config.toml
arch = "transformer"
model = "sound classifier"
dataset = "synthesized solo parts of chorales (CocoChorales)"
train_examples = 39062
n_mels = 40
hop_length = 160
input = "log_mel"
spec_augment = true
win_length = 400
targets = ["instrument"]
num_classes = 13
norm = "layernorm"
norm_position = "pre"
hidden_act = "gelu"
mlp_ratio = 6
head_dim = 32
fused_qkv = true
bias = "all"
qk_norm = true
layer_scale_init = 0.01
parallel_block = false
inner_norm = false
moe = "soft"
num_experts = 16
moe_every = 2
expert_mlp_ratio = 0.5
slots_per_expert = 2
shared_expert = false
subsampling = 2
layers = 6
width = 192
positions = "sincos"
pooling = "mean"
loss = "cross_entropy"
residual_init = "scaled_by_depth"
optimizer = "adamw"
learning_rate = 0.0018
beta1 = 0.85
beta2 = 0.999
eps = 1e-08
max_steps = 19500
batch_size = 128
epochs = 63.9
lr_schedule = "wsd"
decay_fraction = 0.4
final_lr_fraction = 0.01
warmup_steps = 390
weight_decay = 0.1
Rows from block 2, named by matrix and row number. Rows with one number belong to one neuron. Each number is 128 + 24 x the weight over its row's rms, rounded and kept within 0 to 255. All counts start at 0. Numbers have three digits each. After the name is the row's rms in percent of the matrix's.
# fc1: MLP up (model.blocks.2.mlp.fc1.weight, 1152x192), inputs 0-191
# fc2: MLP down (model.blocks.2.mlp.fc2.weight, 192x1152, transposed), outputs 0-191
fc1.527 096:118131125155130097132117136128111131127136132125142126144118160149116128148101139143109142094144154129171120104115119111125107125105144147112133100157123110192139149131137134151124118155176124151126153130147164141138139125153133155181164130138122162148131111124135102143137158135161137131150138180106131138137123114137133148149128168117147131113104142149126155102149119130133129119159139140111139127125116107142082106114113094036087115086101094103076128099095099115083080110088134104124062118080088091099124093096137103083111101133080088111115099105115097116097137129082089120
fc1.528 099:135151142127136110124118132145098118162131140149150137128138134139118129135141109146125155083113138133150113133107131118117108096134099151095104108118141112171152134145125114155119158154175142120126149144152148137140112114175152132149109112125131150146111145130128105158151150184161145152176127169151122146141143141142137154125142144145134159149119135156128133100127136113127139125146131133116143104109123136137112119119089090108096090114106088061098080101083094091096096109104141119124101117094090053075109113095112115089085103104081080107119105085106072100107112121110097084
fc1.529 108:113086138139103084173128130127121151138125159125115122159155137134153140151113141139142142076132165116165089134111117125115084100099169144077092086139133091154144134116106143118107105153125141138137167147128155140148123119173153126141123117113136207144176113175143110157144125156147130123141129179118136116132110124120111144148138144131139143113114120150119115105126115117136147118154143165116163155138149126155094126125110120087117137127109102107093107114096112103087090091085119107125129150111111093098100132075120127119085115095127083103116080120108109101083143087080096128
fc1.530 100:130134144167131125142134116121068152139132161130139123154127133141119139135125132150125161074149139128153128105104144111135104123100133115073088097103141094196148124123120145119105143157136106157127148140114127130135118137159131102127120156158138177121149135153134129160136141151143144118153159217129148111130106160123139141163123145124150128145112130145132162108150158116157146124164127154129160136147161116133109108132096135085082111111093107099083092120099115126099103093097133098096103128098113107102121084096157102101105104139101097087103111108103116068076129108101101113
fc1.531 088:164147157143137122147115118162106138148155131132135117125141157098108134141116123144125163079139133125147112163103114107142113122116123139101126097141135119147147105131137108163141121132149115122128143128146143121132106112147154119112124116130131163129116127121146081150151142161193156151131131153164135141151127139150132153129131137134124148133111131143143122111138139111151139141147134149106147139105140151146099118122119067113085098147085108082074103115102093076094106087080145122113114110087084074078110099094090134108095102092076085103124089085084078115122113104115086078
fc1.532 095:146122136150134116136140129134096140157140154135146149144145157129148134141097118149136146077120113135168123132117101112134097141112157126100097098109139101153161144137113127147113123149140125128127153144132155140144122107162128082159122116144142160124098123137131120156153147165158158119166137173113135132155129124127127164149140122126130147155117142134136141127137127108146162142159139148116134124133135142116113113120106101095095116116089115078072122118106097111062092075093145122125111090103102084099106070092121109096107100135058108069101079094097096091107117127076076111
fc1.533 109:128129136133138089130123130138103159159139171152145143143151135138126130127097109144115147083119147136155106123106132114129108126117137132111121122118127111155150133141130128151097130142170153121129168155144169129146109089151136126153155135142145170141083122135138102167154147170174144142159135204116128142147154143130130142129137145122138155137111138145136122092143127105141147125137125147099137130124132135116092126093084102088091116120090090093086112094100087100077088086103126126096076117100088085107120097082110102113100111105099096105110092104096084113123105105086091090
fc1.534 097:122125154136114116151129132136105119153148167145138109145153147122135121133096142144123153062120106150167130115109121124141103134114135164107080113136149085196163163135135137131111118155137152150124144140112164125157124106171144133148124127127129147130105141138117107143137132143168137130163130198133153118152113155152122162132153155135141143139118143175134144112135134109141153135146124161105130140131114117131092107098088081102107096134111088094115122117097088089097106057089141111116111105102085093087115115099135093092088115122098099110106077110105089089110121121095094122
fc1.535 098:144156136147122096146090134142095171149110137131135119111129139133122124144069168144108130093118119130130087149138120114120114102091116152101122115121138122154151144132147171155098118130183126139119155131158172131176134124148138141138129123142126184118132151163148104135139144149165119144162165191110133127130154121121127142142148164152114130139120117166125146111140126110127127125162153149097114134144126133144099125089125103088077118119089112087082100103107096143075076110106119105094089104111097089101129105069121108116109101124114088117135108085094099139127121124089079105
fc1.536 100:117128146146153113122096145127127121124132143152162143125138160131146154144151105169130143113112140147148105111113128110127122131118139133113124107133129120157163141152127151142108129104153127124104140158134153149126117142152163120137144139139138148154121136149159112152143146182148148127170118185131123141140162134151130130152153124108139147145102141152136126116138113121136170148138150135091137119117127125133096093095087084106117101068126099081108098086083097086111100086085115118096095100104098076094115113105096108104087127101073091066116066105125092091100086105102115096
fc1.537 097:140134154137128112140138137141106130156128152148145133134136139134137135135125115142117147114120135115124111118106124118128091092124127139089108109119132124155133117144128121146123155139181133119126171137166144137159116118162151119146144110135121158161114124144153105150150150166162152131169139174142134150151159145133143153129142139141142152151123146136136128114145150122121153126140130141122140115119125133124116121113093089094089109108097079068095073104079072103090106103087129114116108096100098062086110118088104113078081110100084078091111092086091087119109100126096085083
fc1.538 093:138129128138137108126128135140112138152133143137154147132138151141134123140127117141123155085124139132164128130104126121128113094117118147107111120125141117174154141145131129148100155179180125126126154133148138142133122111176155110167127114140134148148118127120139110162142148165153147130163125172142119131139121132123132154129134152129123152143108135148134140110129126119131143124137132140116141114115126131124119114113074090090087100122099102083088108091090100099072087098100135118127107127087081071084107092082112111086086098126072090096109083099080055090109115124097071105
fc1.539 091:125132153154119123147118146128101143154149136140130139141151158147121121134112125154123161074146139148135118121100132120130109142117089134109095102110132101151168133151136142144112151155154125121137140147120133151150116124169155106149144127135125155143136139135144112158135146166146147143174134189137139110131119141137130146141136137131158157153107133143139122116148118124156162129143127144108150117125132128126126103115096096092078086099090087099093099101085094097075091086096151126100102094085100092086116107084104110095090117126075100097108096094093103074104097097086083102
fc1.540 108:123121137143123098149114132132091135159145167149133135149140146138127127122107129142125149085121128150159114148108115122129089114122117141113118105126128102158151146147132149143101133152157143120123163163138149139146116112158141132163149127138138166144114128124128108165143147160178162140157148182129123137136126132141124141125133152134144152133115139145125120099133110121148145127140129160106141122109131139122116128106102105097073093119094105080076121097078071117085070099091139123111068106098090065086113115084102107099090083121083081094102111102095094105125106114102093103
fc1.541 103:145155155132135102131108144134096140133122161143151156144141144116122133133132123139122146088119130118100110118105140114123110103106116124103099116115145116149161155135131135155134136150176146130132141146151147147155122118173133118139171112134126135134100135135134107164145150149168143138165170149137118144145171164131149155140156151140144156165122123149130145092149130115135147132147129136109146127127127148118106121100122095117088088111095093077102081098089072100085106096081123112102093092094099078092115112084117087090095125096091094113123089100091074119111109112089080099
fc1.542 137:150135152157112133152134114146078101175134142133140143137101146119143132143098110116115128092131129125184150136105120125111101134103126166096084106121132095159152144133127144136130155174137108139136146121139161149158119136159130071147138103124133174147114129141118118139140136140170168113146120165105134122153126126130121165152137125119155123146119153141127143112140141120119116116163135158125172103103152159100131129118099093108103114133097086102105125115091065097107103085064112099114101136105101084085114114108128104097120135149091083107119073112099095110095131167071102105
fc1.543 091:143146144127119116152113145139116139137134150141137138135140135140134124144141130145126155075130146131145116125113120115126115094115129142104125106118153119165152139149139118148106141162167125137133173138139138142151117112167147138155129126142135161150123132136149112166138143157161132140157127168136122125147128129133125149135142167143129149152116128158129141103153134118132146132148129140116136128114123126118088117110090104089070090117077089092082094109095101090076077087103138123102103119098085081096112094080111106099103095100076085088098102108058084107114115096091070105
fc1.544 093:122106139137131101136122131142112165153122159158123117148163119134155148162092125156119153089128128122150097093103113124124100105122175140085110136135152105178143140124120116122117104147162141136110173139103137133147111101183163122146122127119118184141145107178161099145165129161155140117154108191119136103133124131123132168132160132130144163123114144140126122119128127105128166132156149159103145138153136108149091087099099102108117141121108091104091116110107113109083108069092124109105116106092107103114115137081146122105101113112120081094090096116109104118085136083090091122
fc1.545 089:130126149146116122147106141144095116153145162140148129137163138133131129136116127158123151072115143123159115133105131118144111111124141163112091085116150108184146145133137132138113134146161116145132143139145150134140115100166149138140130126141142173140129148142150097154138138156164123129157129170132135122137105133124127142130135153142118152131107124162129128093160148118135148128157127144097146147128136136145085099112111106097101104117087078085086083123096089094088096079088134120128107138085092073085108101094133115101098100098085083090120090091090078113121124092099080106
fc1.546 089:133138142134137108137109142147111136156133169144155124143138136132131129134130124152124154085120132118129105136100134112126109097118115149103120112127151114158150137139129132150115143144155130116118154141142139136144108101161147136154128117153130164153124124140149095180143144170154148132163130188144111126139145143133132148126140153145135159148120131148136126104139130110137146129138134143112156115127124126136090115112090090087094086104100085088087089099089092094087088087106136119113099107083064079094117100091098108100093087091084081106107082095094075091119111107106092110
fc1.547 092:136132142139135102135117141134104139140138155138159141130147131138123122142126129152131156077130129130141119133108125114126113112117128154110124108117149111162158146149135132148113152161171132123132171140148148138152119115168151142156140136147130157149107133138146109167135156167164127142161127158137118115144134137139138149143139155139139153134108137158127133097148131119141148135148125137112142118115123130123108105122089105098073098109091103074091095104098083097076091086097141116112081120085085076087114091074106090079091095114091099109099106095081073105114106107098077100
fc1.548 103:142144151129144130140112119140112114144121147135148118146129147132141138139143124140122150102140116103139112138111143111130128108107134131118113102132136140197155120146131130151110143136178142132130162148154134143151118111164152132169130144154140150154116144143178107157153145162148143144164142165163140138151139137137132163118131138150148146132106135147129135105111129113132141113147132132110126115118121120123093110116080096084097105118098089082090082106086098090088088098096122111098112101091104079079118099086120107094081105100092065095122092095096092078108122113093082089
fc1.549 090:136136195132135115154110145155117123169126135141138112144135155129130124111103131149126152109125129125133104123124131110135149107095132134120125124108116142147137115143139121141141123128153124126129147143141129128168107124138136136147130131164138159138108145145153108155141146131159143146150144161141139117137155125133126152144143151148121154166118138149150124121144115122128151120151164162121143127132139137123096128092113093091061103133079074094089109121107110110076065095111134126082075104100106105111121086067108132105102101084072057103106097112071100095117100093090074101
fc1.550 099:134124122130141102135135116143106135169140162145159145137138145141137123146137116145124142103120127122159128125104115117123107095128114144111107111110147123155166140152138133156111149172171129121117139153152157152124117127160153108146132130121134164148098138133121099167159153165166155136169131187145119138159129125137134149141129138131114150155107147136131124119135143123145151143145141159117141122124125144107124122113105091087092095123093106080089105083086081125085076100092138118116099118103095080091099088082114085093107102112083087083104113087100092089102111135095090083
fc1.551 094:133153142145127119141124138149098140152141147138143149140156143143142131130124135155118151065129132129139120130109130112133114117118118133114119104112155131174154138157133123140120139157163125133135150136129143131150108103177138121152135139150143148133101130132141100158146146165144138133172142188117126131136139143124137146141149168138142155138117126149145142111137126120145153133141113137107138127130125141111115106106094083072079096105087091093094094106083100091071082075094134119101101114106091083091109087086108110106077132115085100098106081108076092105107120120083077105
fc1.552 096:142117127131132108138120129132113139135145150145133130126154137135139127143130130156126162076133139151152124114110111112137123119119129153116126109108137123156151142163127137151100150155149126144146160131134149153136122109178155146170125151145130171147117141153133106157134152153143120148177145168131123126155136137146130145151149150141142157138109135174131133111141133127134153127159126136107128126136117122132103108088094099086084107112079104090114096100097098110071086085102137121097109115101098078093117058078129097092103101094077082094109112106083082101113109106087072099
fc1.553 092:133141143134138124158132129132109136129140139128149125127136134127115133133135129140123150079145137122133108125093121105141125112113137138115122099120155128171165143147134138155110137150172134136135183139142136142144126107160144139148147138140137163140111135147157101174139157156167125128153125170139130128148140138144137156143138152144140149152114128140126129114150144113145143136153135137114149129133123134116094102077059093097090119111093103075099088101096095111091090080104138127112102112064078089102118104094093104084103112119098073105102093095095074081099106100097097085
fc1.554 100:124150165126141139126113138143105136150124150114150102130127144130113125143127128134121153069140140135124119122106155118120129092102137139107129114116148120177158117137127155145122137159168135142134150145134136142175119102159131149153124134119144155148107143154162102163121146142141106148156147156144128109138137147143138150140139155149155146149115124157125122097127137121141149127156134135129146116117125127120094109113072106096078119109080108075113078092104104089085090093114148114115092103069087084087120080090141109089079120107100083115120104094085078077118115113103088087
fc1.555 099:151123140144129118128119143138099125150146154140142155147138164153133135127121123144127146089133136131162121138105138121122109112112135137087108110122139106166155149135124137149113152174157130125131143133147153139151115105165146122169142115140130180140132110121138102163145148157163153134157128188126138143143141138135131155121133134136148150145115131136129141098142124118137140126141139134119151109114143145130108119123110084082096079120102089090090100076081089101086094088083138103093100116094081078081100103084101093100093101107081083100109100104096089101107125123089091108
fc1.556 103:150148125126130100143111132145096123137146175154167135151128134136129140125129122143125144096120106129101093156118108108099130132103113147116121078123140135157149137139115124160120134135167121119141154127148146143143113102173137148164118123136138161145103125137148115158142157173150157121177143182114131147129135139140136147124143158162146157149126114164140147097170109130141137128149128146124137110140114116137107129087111096101093099095101098090114097112081087111094096107070125118099094106112102066084117100091087112102097091094085082088104121112100083106123104095092097111
fc1.557 109:117110136140108121135128133116099131131146157135135140144136162139117129142121131144124152079142149183196156134105146128130103147111142162123106125119124100170150134143140127140108152196147144148134135135128162141157121129183141118148134136123131141142130118096118110154128144164156145142158140187131140119160126151144124148130153134131145143134116149159118144104135094107124141103129136139111142120123133116124118113128095088080094105114111096081096132089100097102084081085083142110117101117099083094073115111094125076092095114132083100099116088099111094097080125130086100126
fc1.558 103:138142157140148103146127145156100104163141120137152122138132133140125123125119089146127143084113140119167115118094127114114121115120130138094103104123143122174158123145134122146124150150172145119124151145150144137145117108166141130152115123129132151138111139123133098159154140155160138134164142167154128142152138140146140154141142153139153157151119140147136131097148118119130146131162140132116144116108130137128103114115084093103100101094097096071089082097088084100092103100091133118116107103083089067075101094097130112090104105112078074097119101088100067106104122121104097085
fc1.559 105:143120127148145114126135129153108147153129141147150140132131133143144122136138113151115142089133146125165116123111129118129125103110143153115115122118125128184158134158136141148101160170180131107131153132153144152130113111157151115169149124128139147142121138122143105168140151148159134143165125166110112121133133132124135167128134147135133145150117137149138144102127121121127141114147129140112125117114130119106130115109094081075095116093088098094086114082091116110074084101102138121136077126103081075085112083078136095092103111134086071088105093095079090108110108141084071095
fc1.560 091:128143137137111121155113138146107143159136153152139147150156146139132137135135134145116153075125145128137125137112112120127105099092131126102101088121158104159160138147136140150110136161153122118136170140145144139137111115176147124150134132140143165146111130126153118160147151169168135138162124187127126126138121123126133154126139154135141156153118122155136138102153120124135155122144155151121133134114120130114106110107107103088087098105096080094104103104083095099084099082093137118113101104098085077099104116087106084102085100089087101095103091090086100090114125091088084107
fc1.562 098:137151133136130121137128142134115133142149143148153127159143145114130143125125146148131152085136124128146113140102102114121111110107111136123116107140143112146157143147140149151108131179169121135136150134151155136130119100174144128137119131135136152150123132138134113164142153167167142141147130179134117144153129139136138145131127163145141156134119149153125124094140128125134159122155125152120147126117133129108106119112093090109081082129087108088082103104084087104080084093086132117108101106098095072069114107077090103090094094111089094099088118086081081100124113117081078101
fc2.527 113:079164139106146128098125105116112080170144142106174161127143145140165114081136111134124141129149144153140134153154113117124162152134170147113107144086143118161135107138140127114151104147175135125117125153172152102120107115106100114122096123111132135120113120125014095104127132124128115162145156121121124105137155135133122115110150163146166113075141137185141133136131071139140141144138119143150125120181137157144114175131124122124144143114103133112170114137105168119075135122171069133114128116144140159121117141084118137127123135131137115127160136153149162109133144110185139113
fc2.528 061:061143142111101133145103084136150087124132171125075129107157148149136134133112111122140123104143120109138154114118087129125155149121148129119105133140151128095174108135198101132168102128114181128136147127188105140165147082151076120120138103120122176127129127129083129114111105116178138121123115153123101137131125083152120150120136131126159110096119133114146047137109124106120131159145124154136101079146118137144130159148118156120115145125130124127108132141111121124093128146179139127147126139110128166100125211073129136124124155133112135113120109109128147118144107142190135134
fc2.529 145:086126098132157127106099096115116108141105155092129150104134141131111095167113130127112118122097132127125122143156134141084139144165163142143148115109149108128127128121136143136133145149150131134137109199120139132138081107108112110123141135105121111133146141161070145134131123113085126123171121124169134118154118151126116151146151149124151137137133140124135154148141130109117143130107133139132161099123127114140127151103142134121125137102075109091125140106113189148069122138195135096095163103136152168174124117034121145134159162144132136064107089122081152102103118103186148116
fc2.530 132:107128118140118140149117114106150127142105148124131119100180149147126126129092168128152116148146153120109129147178185124119125131142165132156157142128141118167136156131165144132136140143111139127100153136137117136109086130117110149139095129139131149101123148125081132162085090141083141134137109111091142116139152124133119154134154139146136129144130167110102172113141185110162136141127127103120135094129138118144140201105115143140092147124171118085142092136108184090122133141173132132121090142162151127168125150095141121116082113136125137068156137177153183166153163132173125164
fc2.531 113:070107095140119118113154126117106086126160149135124119120102110121127158080153115129134105156123145140104121090104120156088149093112152139147115122152132127150105129120167107114148129128166144148102137177129077086153171119160146141164138121117140148129158119166085159127114092139131144117136164141119149093145121144106142130133129155143102136120185142118128081099140133152147124134110148140124100145145144131100138175090125140128122096118120120033173130140110144143087143130158125108152159143111150177144139152083107100145165107125097100124147124109103126098125090145159166100
fc2.532 113:076084167120145095118117091158140132168153155101119123120119179136154148108142126167132141145147116133128146130149145126115156164110160146157091139098154120138144117135167114109160110119135198089117123098179082152123100134144114127108114133120123128112072131141090137084133122146114104115112123133125127120099133146161124092110132143132145173114108128136108102129109091128127163115141125117112133135136116087181125187134164110120120141148131125052111132162118173143099126160166107121118128128119116164172156141092141135136132124133103095126142099122090135128132102121201135112
fc2.533 078:079161102063133126127121094123145081117120118130071114097122165138183137133101120135124137116126089116119124122129099121124128128160145129139100147125139131079171145128154086132182127146120160124129131152181099122172140099110031114143104107071127150117129145128064132131135132112154115124128129154124122127092094152134102126147078124133132117132128123109136142128137106139143144135135151122116136106135125149141140158139115147104127180122110111111098128138131146133163134147210135124125103139133094189138128160117126142122177115135108137104120124110138097095122146150174136136
fc2.534 108:054136126090128138122105094124099098105154117120115155112117145111139139133090134127131121113112143124142147143133088120106166130089156120125134139153132132123148129111153135119159131120146204131123134131156099145165112135141106098122166157115132138129107130130008133140131120154086114123127109141121109105114122137173134128112158157122132149135141129160145112149131086117126094129107128159121119120174126133140131158125119148131117185127118148082142106147133146132109133147226140134142135129153111211163132161104122144129169148131127154091118138126129136126138157136157137131
fc2.535 147:067128112147128140111103143148120102105120176111103116116165127159126118134139128116108118131147124122099178125131107148111134115088159137135105125155125139128112141164182134084154129120131164164151088153137089105139128132137097127110123137136122177127160144128046112107121140130170099106120127145141141091141104119143056138094119175147101115098142136092119122113107087151136121136136166130144105093136131137111132157153120174133121124116122125111097119144089148135066140098180118133108129130079127166136118118047110135149111114106131124112104120116102116123131095078134129127
fc2.536 101:151175134139133133153075144177115078089115105149066111148112147132116158136089127130142138141127145128151158137089168156120108125113167082118113115110134120174108152106122153137133134194134126121125133118107152128112108099154129090131117199137126101130162071145133143142152121142188157123116099141086160116114127138136122096188141110137095121139133152145116088154147128152138115147133129149156190148106119177107137104132144135103098104150113117131167131125148121128105110116166119133114119168155145199123126111150125120117162118113122104127143108137100122123128153132113123141
fc2.537 090:050114122124130120117122087148146096127157141111095137115117168137158152126148125149149125121133120128119141124125124144136135146131164137125101127153119121107192101123160086142171167131133192136119120119178089136181138134171096119097149095102124160105138102129115132112115104141138113152118119169120138131130133113155145112131148136121190160116100101094131096161103094124131157125135148129120104096175136150151114129176130123092093142138146129119100138154096167125108132154186134145138130126117099175130143208102133118158116134122106115103124113117132170089130124126171143116
fc2.538 049:103119138138139138142111073125127089137134143112121150104126136134177142139118118121112134114135133125132152116144112119118130134120192123119072132098160124206144110110149117115125139118132134127113129137177116132121133115129072163141104103118135133112112130121016121105135132118132138119126121136092130117129154132148116085113150143128181126109120125136155024119106105131122128139124122147146093109118124165131130161124123133119125185125120122104123135137123159122135131139201128160129133122120114180118133218106127128124138128133102125136120114136141143154139122130191105129
fc2.539 095:062142131125157118138090089157128122129146186118076117127121158165115141140110121116105118120153146106137104134129096134070151163146147122141119143128136125105179107107138112131151123118102176126105132132144112138175151107147124129136144131092119148098116095112067144108148132129132155143120133157102120099117117154156104115139140127126123150075134096109133114163158115115105126140148129143140153081128112121121132167105125158115094142114123111074123141147086161118117128167193106133128125186167080158175097134142140132141114128113105142122155111149116161117121147156195133161
fc2.540 091:008137121114126116124091089124141080117121177103118131104136107146198122126131123128129136108116140116145156140115086126116127159138146114117118139141145136108164125110166131122157123143122131141117140162184145118188169121172026142135143126097135122119121142122067113127175135111132135112119115135146123095130143136150114086171125136144121142110141125141151107109138119112137131150132121158138118085133124170132116149124122129129134154109111114091097128111141170138123140147192147126124118125106120174152121178123125142109137112125129138133117134121142123122121140165168138140
fc2.541 073:128091129128132133113121049126138089128126151141066156117103134127150112110150120159175139114134131123133129147107112140146094118124167137122116127113088134110155119127168078132148129127129169115153140090147116148168141138150101112125145141079137069160131102100080129125123101104195119125132137158093126112142144129142103113145142137133147152123140142117153138133131099134116133105116106143139125080136130117131117122182112149113098151133165131111091146121094099111118132149170151147149117152126094197092135190114121135144103154122098115088123150088131141093162125088180122116
fc2.542 141:046119134110154128127161088124139075124101144116180148131146148133154129120085115119122123116135140144096168156139094129131120131072170123121117114171140116114149141126156141151113126145150113125126125135125122118126095098141117174067117126119114137117133155118117121114127065155141141134139127146113097111142144123117137140105143148122138125123160141132119098114116137117135129114108134122059118133117130163152136155091128149126098119067108166051128124160152166138085133143181137135144116100164119195137121172102131117131131121122094120132122106087111156118104126107189147137
fc2.543 043:028119133109128126112142099130142097152125161137117127079104127129156145158116115112139131115121133134136152114115120143119142127103179115123113130118155141110150120133146159149129130135142115145113124158148118111140130105115090147110096107108121118109128146113057135099131142120076157155111125142117137125187169103134148124123116138134175137125144179151150134117124088112134148141128146136104108105113143165133136176145117130107102149107147111089127132134127147134106116143200116130152126132125096164163103192039143119125154138127140127132128120104151154161103133145208130132
fc2.544 126:135097146124124117158142089150142126133099122112096136148109127153112116100114110113081117086093142131135153156109126100110132140112205132136110139135138121139123130118110159116144138108109150166154127139150113088145094123101095087082101097101128152123108186128101115102091125144067119121132120123141137104142120125106124106118124147160122146123118125125103131151120082116161139173131130132105139095126121133118144142133147140140145166112086130083145148146143179161060107143173159129132146144139103123144121163037117145149121165124125117102112102150093133120128135093186168126
fc2.545 084:061175104151144176147122105125088123101187117126145111122140106111122146116100107129148127125118139123120128103114123136119129127149183119129124132146120135126165120121130147156153088178152090149113158144141100120134123107126119142095140104108147186135150151154072132163121107157045140145096122138114122118131134109124128128132138142135159128161150151139151136132090116105123150143098133149119127095118119151117098163089107114113114139105118145079147145098130161145073126145203148125114124124149119191139138171093124120120147151132098135132120128129144131163132135113192167112
fc2.546 056:103140124099132139130114059124129127137132098116065130098101119129135163144112114106156128116140101083126183120126092126099127127137180150137107144124151139106152105127150101125164161148112155124132139138186129140161150123150071129140140103124141119126112138124063143112139145126096097135102103146095112109133149139141122146139146166134168112129106137112182086121111095119158129148136133144133102106135105170141127155136119142090105170129136118099082160142097146120103126166212125122130125130130137212128125178095124152123147143131137137105130129110132143131111124124176119112
fc2.547 046:052136129111123146118111101119160094175135167121104130090096146112187118110123106138162147135126128136118166123152086128114127131104163109117115136119148147132155146142160116114126141152124130117138108144173100119150145085127048130103109134115133092136116142074050140124123142148126137112127119132112122121148166111145133146140087150127166107131154176178157079125131096124109132147118102135128127094125136121137110176165129132115116158123148123120147127122135136132120130158185134148161135123128123164137131196097112148134136126103126120145131121116175142143134139119200110154
fc2.548 072:069164143112116153142126095123132101133138114106113154121116138143178154118134094127121144127144120129129133134131122149087139136140121089122099125162138128141164097154142112155104132115155138125154124160172138150122144141130078107143135098122105158125113095148086118125142143118177130136110117143096146140161179109144121158147129106113184146147144127166113092143132101099120120175153139154147132126121135153135117145185137141131140151111127137102150158129095178133109135135201126144120115171093168218150116204115120132152132138134128117122114141137121123142138110150191157141
fc2.549 109:055092123116119158141108100135154154141140139109141101120124174087166128152129148122127102168121115134128115138138105154172155130118107110135127150119108162118190128086159140124140103131152135179110132123155109130134148090168084094136146138144139091128091137112116148123119133134139135117108166132126107120171112127128149098119096127107160103153135137084164148093121123149131128161077162144133118167109107113080136133126171139132085102135124159081117148163140134158128109138142107128132115137150117192178121152102110081149126127082101133110127091138155147108114140131169155106
fc2.550 088:046109100109145143115130057142143098146123145121102127134178179134176134124116129125123128110118119109148160140133124127073135136101144107120119125126166137129148143129164123097140139120103130117144102165204115127112128118133069134129104098141121127110115112122094118133133111137143116147121128148102092104120184143151122135124128131126176147082129119151137100121100115128127127126119106118147096123134121163130134161106121134115121169108101144131113120147104149148138140146207138139161120150118130195157113194152106154103187125145124129141104150143152113132125176120175131138
fc2.551 072:049163105110136136113128108114159075150132153117091135117127148117120132145091096121123132108142151115121127117120085144132143141120164145133087131119132131103113120139160084152145124147133119157135121136141139091138143103078069117142131112109136116153088148124078138129117121147155114167100144137142131090118141146125129141132071130097169141094127116130153114154145094130142126165133139131110124130115121140141153190124105146151116169126137115060108143154123200124085123164167124134141108143134123203164119122124138163121175116136117120109123121101114154111127112116195122132
fc2.552 059:114168117111096140135132133116138092118114125114127138109143144135151128136102114119177144150119098145097106126125120137099138125139184147127076118122136146182098095151152149152146113121145109123125127159192117100119110104095089098105113090117128134140103136121098130088125148151121151135124101141077140098190150130157129171113125141122182109109160164185171051124125117132099141136127143145146136125127121133126154182108122141144095189126122137127147117124124150128126128168172141151115128140163113188146130149113112125120122124122116127138140135138134092136126111119207095110
fc2.553 065:089179166088138156122116060131135122128137126101128134085141132079163154141125123091139108122104125108127107135109126122098153135076152156127102123101142138137146152108135169142154141099155135099119123136201175091079141128118105107107131147115124089114136142112066135143140145112134119109142172137104121145163121108121157069135125117147161138133143144143095096122133102113139122133147085118147106136130130154123134189115119122102107159140132120097150101118142124129130121148157113141155137117096114175073112197145127107124144162113155115114147134126110154122117118138192122120
fc2.554 072:081156135139101147118133065156136118140112202128122134098126131117148117139148118134145109102144151114112102104141110124114151144117072121119147128111156135138151131171134094116126139106114161123142147106120133149104130117144098158109151123138117093119144134142042124136123118099133124104097128138083132128175155102150112117129131130126128101116155130162145071138146126129154134170131103158139088094127129142136133147137131137166123132101151117068130157119106158121124131137167131128130128169123128166156112227100128141121134122143103140125121147132130136129117101156220143088
fc2.555 062:077119112115123119134131070124133104120110140114167144118114122130140142140084122117122123122139121112153147134130059128093110132115124135126112144133151128157154113111158148141122122154124117123121156139155106097142119106096076166131126117122119135121129145135046152134162120140097141116115116144154136105126141138139124087135144171134165119149119112111147072138108123094136143145150152152118114105130106150120123167103124141135092140098117132071096150127120152132101133167234128129147124114113151187129129169086128143127151131115125133107115142108141166116128143097221115151
fc2.556 097:056122112114112164120124107109162113126122128134081154146123136121142147144114131120136136139124089127155124130138090144137130137141149137131101145105149144091162103147128152098161135151120102141149129119178109107137139106066066114139135133104120125135128154123062148068109125148116146144122132155109134075124115167134083139110116158118155091147111131132130097109131139103153131109115132161129126105135121165130137168094118134129163141104165126053104138147085163138105138132221154111136117150142145178165136165112127121101135117143132145153105114119137114089108122127150107110
fc2.557 094:044113097088132140114112109122118101138150117105177119094132162130119144157074104130119114110143158129108178131135125123118128137123169122134145145112140134201131146109110125122122122125124150121130116139118138116138096119103103103113133134126139124123124120107041130123164109116120128112138128127119108131136151141131130061111174175126146135108144112137134074151102102142126134101136128131130113085131096147135125150099125128130077126109088124089140101132149168157121123155198149135146135140114111157161125173082119152124189109115127140124116107144109117117125154109202105133
fc2.558 075:082118142140110131146114079139116109127130186114109134103132171136172123146118112127139118098130125106154134131111098122112153138125167107121140121141164129093172127142186121122162116111098140124112156112205090119150134101170074122111149112114122192134120124133032121083117113132193111111126133141090082121124166101138151127142149110132156126088129129128148100112113122101097139153131120126126109089125133139170125158122123142129120110111132117114117124131120118122109133156159134133132108129119134162123124226102138135109136141148134122112111125113147134126132108134180149124
fc2.559 085:129154115110111155146128090145127091126132134115153150130138150131176123124107099141126132114116116118134119123131133127125131155124165120134064118105152135218144121151171084108143138118137119115111121156213137119118120134121077163135116100139123143144089112121064124102125113151193113095127104132098112147142166128148114101142129114124166142131138142131134042094125111115137140136118104152165125112129119172122135143123126149135123134110112133130117152143122148092144135130169124153127115169138136192145109200129124130100135121141087128115122102157113135123142128112193122126
fc2.560 069:038136136122135132118134116153144130124176132137067106129131133116155126124092130113149135120112130124096121126112121146107153129134196149110148121110097141099176105132137127142144110132150137105116136148173125107154154121118089140110108115071124143121117110135066133137131159092073124127099148142145124097142131140147118128118111164105169124093138141126169181125115073087117145149156127142134145121137136124123142175129117140092110169116120124096120122141109184115093121151149116120142096157128101178174121159068136110129159116106095140133117139099127120094113123127181116126
fc2.562 067:004149113106125125146091090103122122115131166106087129081127138148169141137111110124131117111109138128123138128153067126100117154121121114130118127117113122107136128115129108121169173141125158121084125106170081126150172123132078144133151127129117089114099104134069117086129147123104147131140153143132139122140128123138086126137123159145085118128151138143114102149141102116114131135130118135141115121113112147131115169099109146119132132118151111095120147149143184149163149151214133133129124146144112158165127169136125145136186124123136133137128106116143142097126140147175122151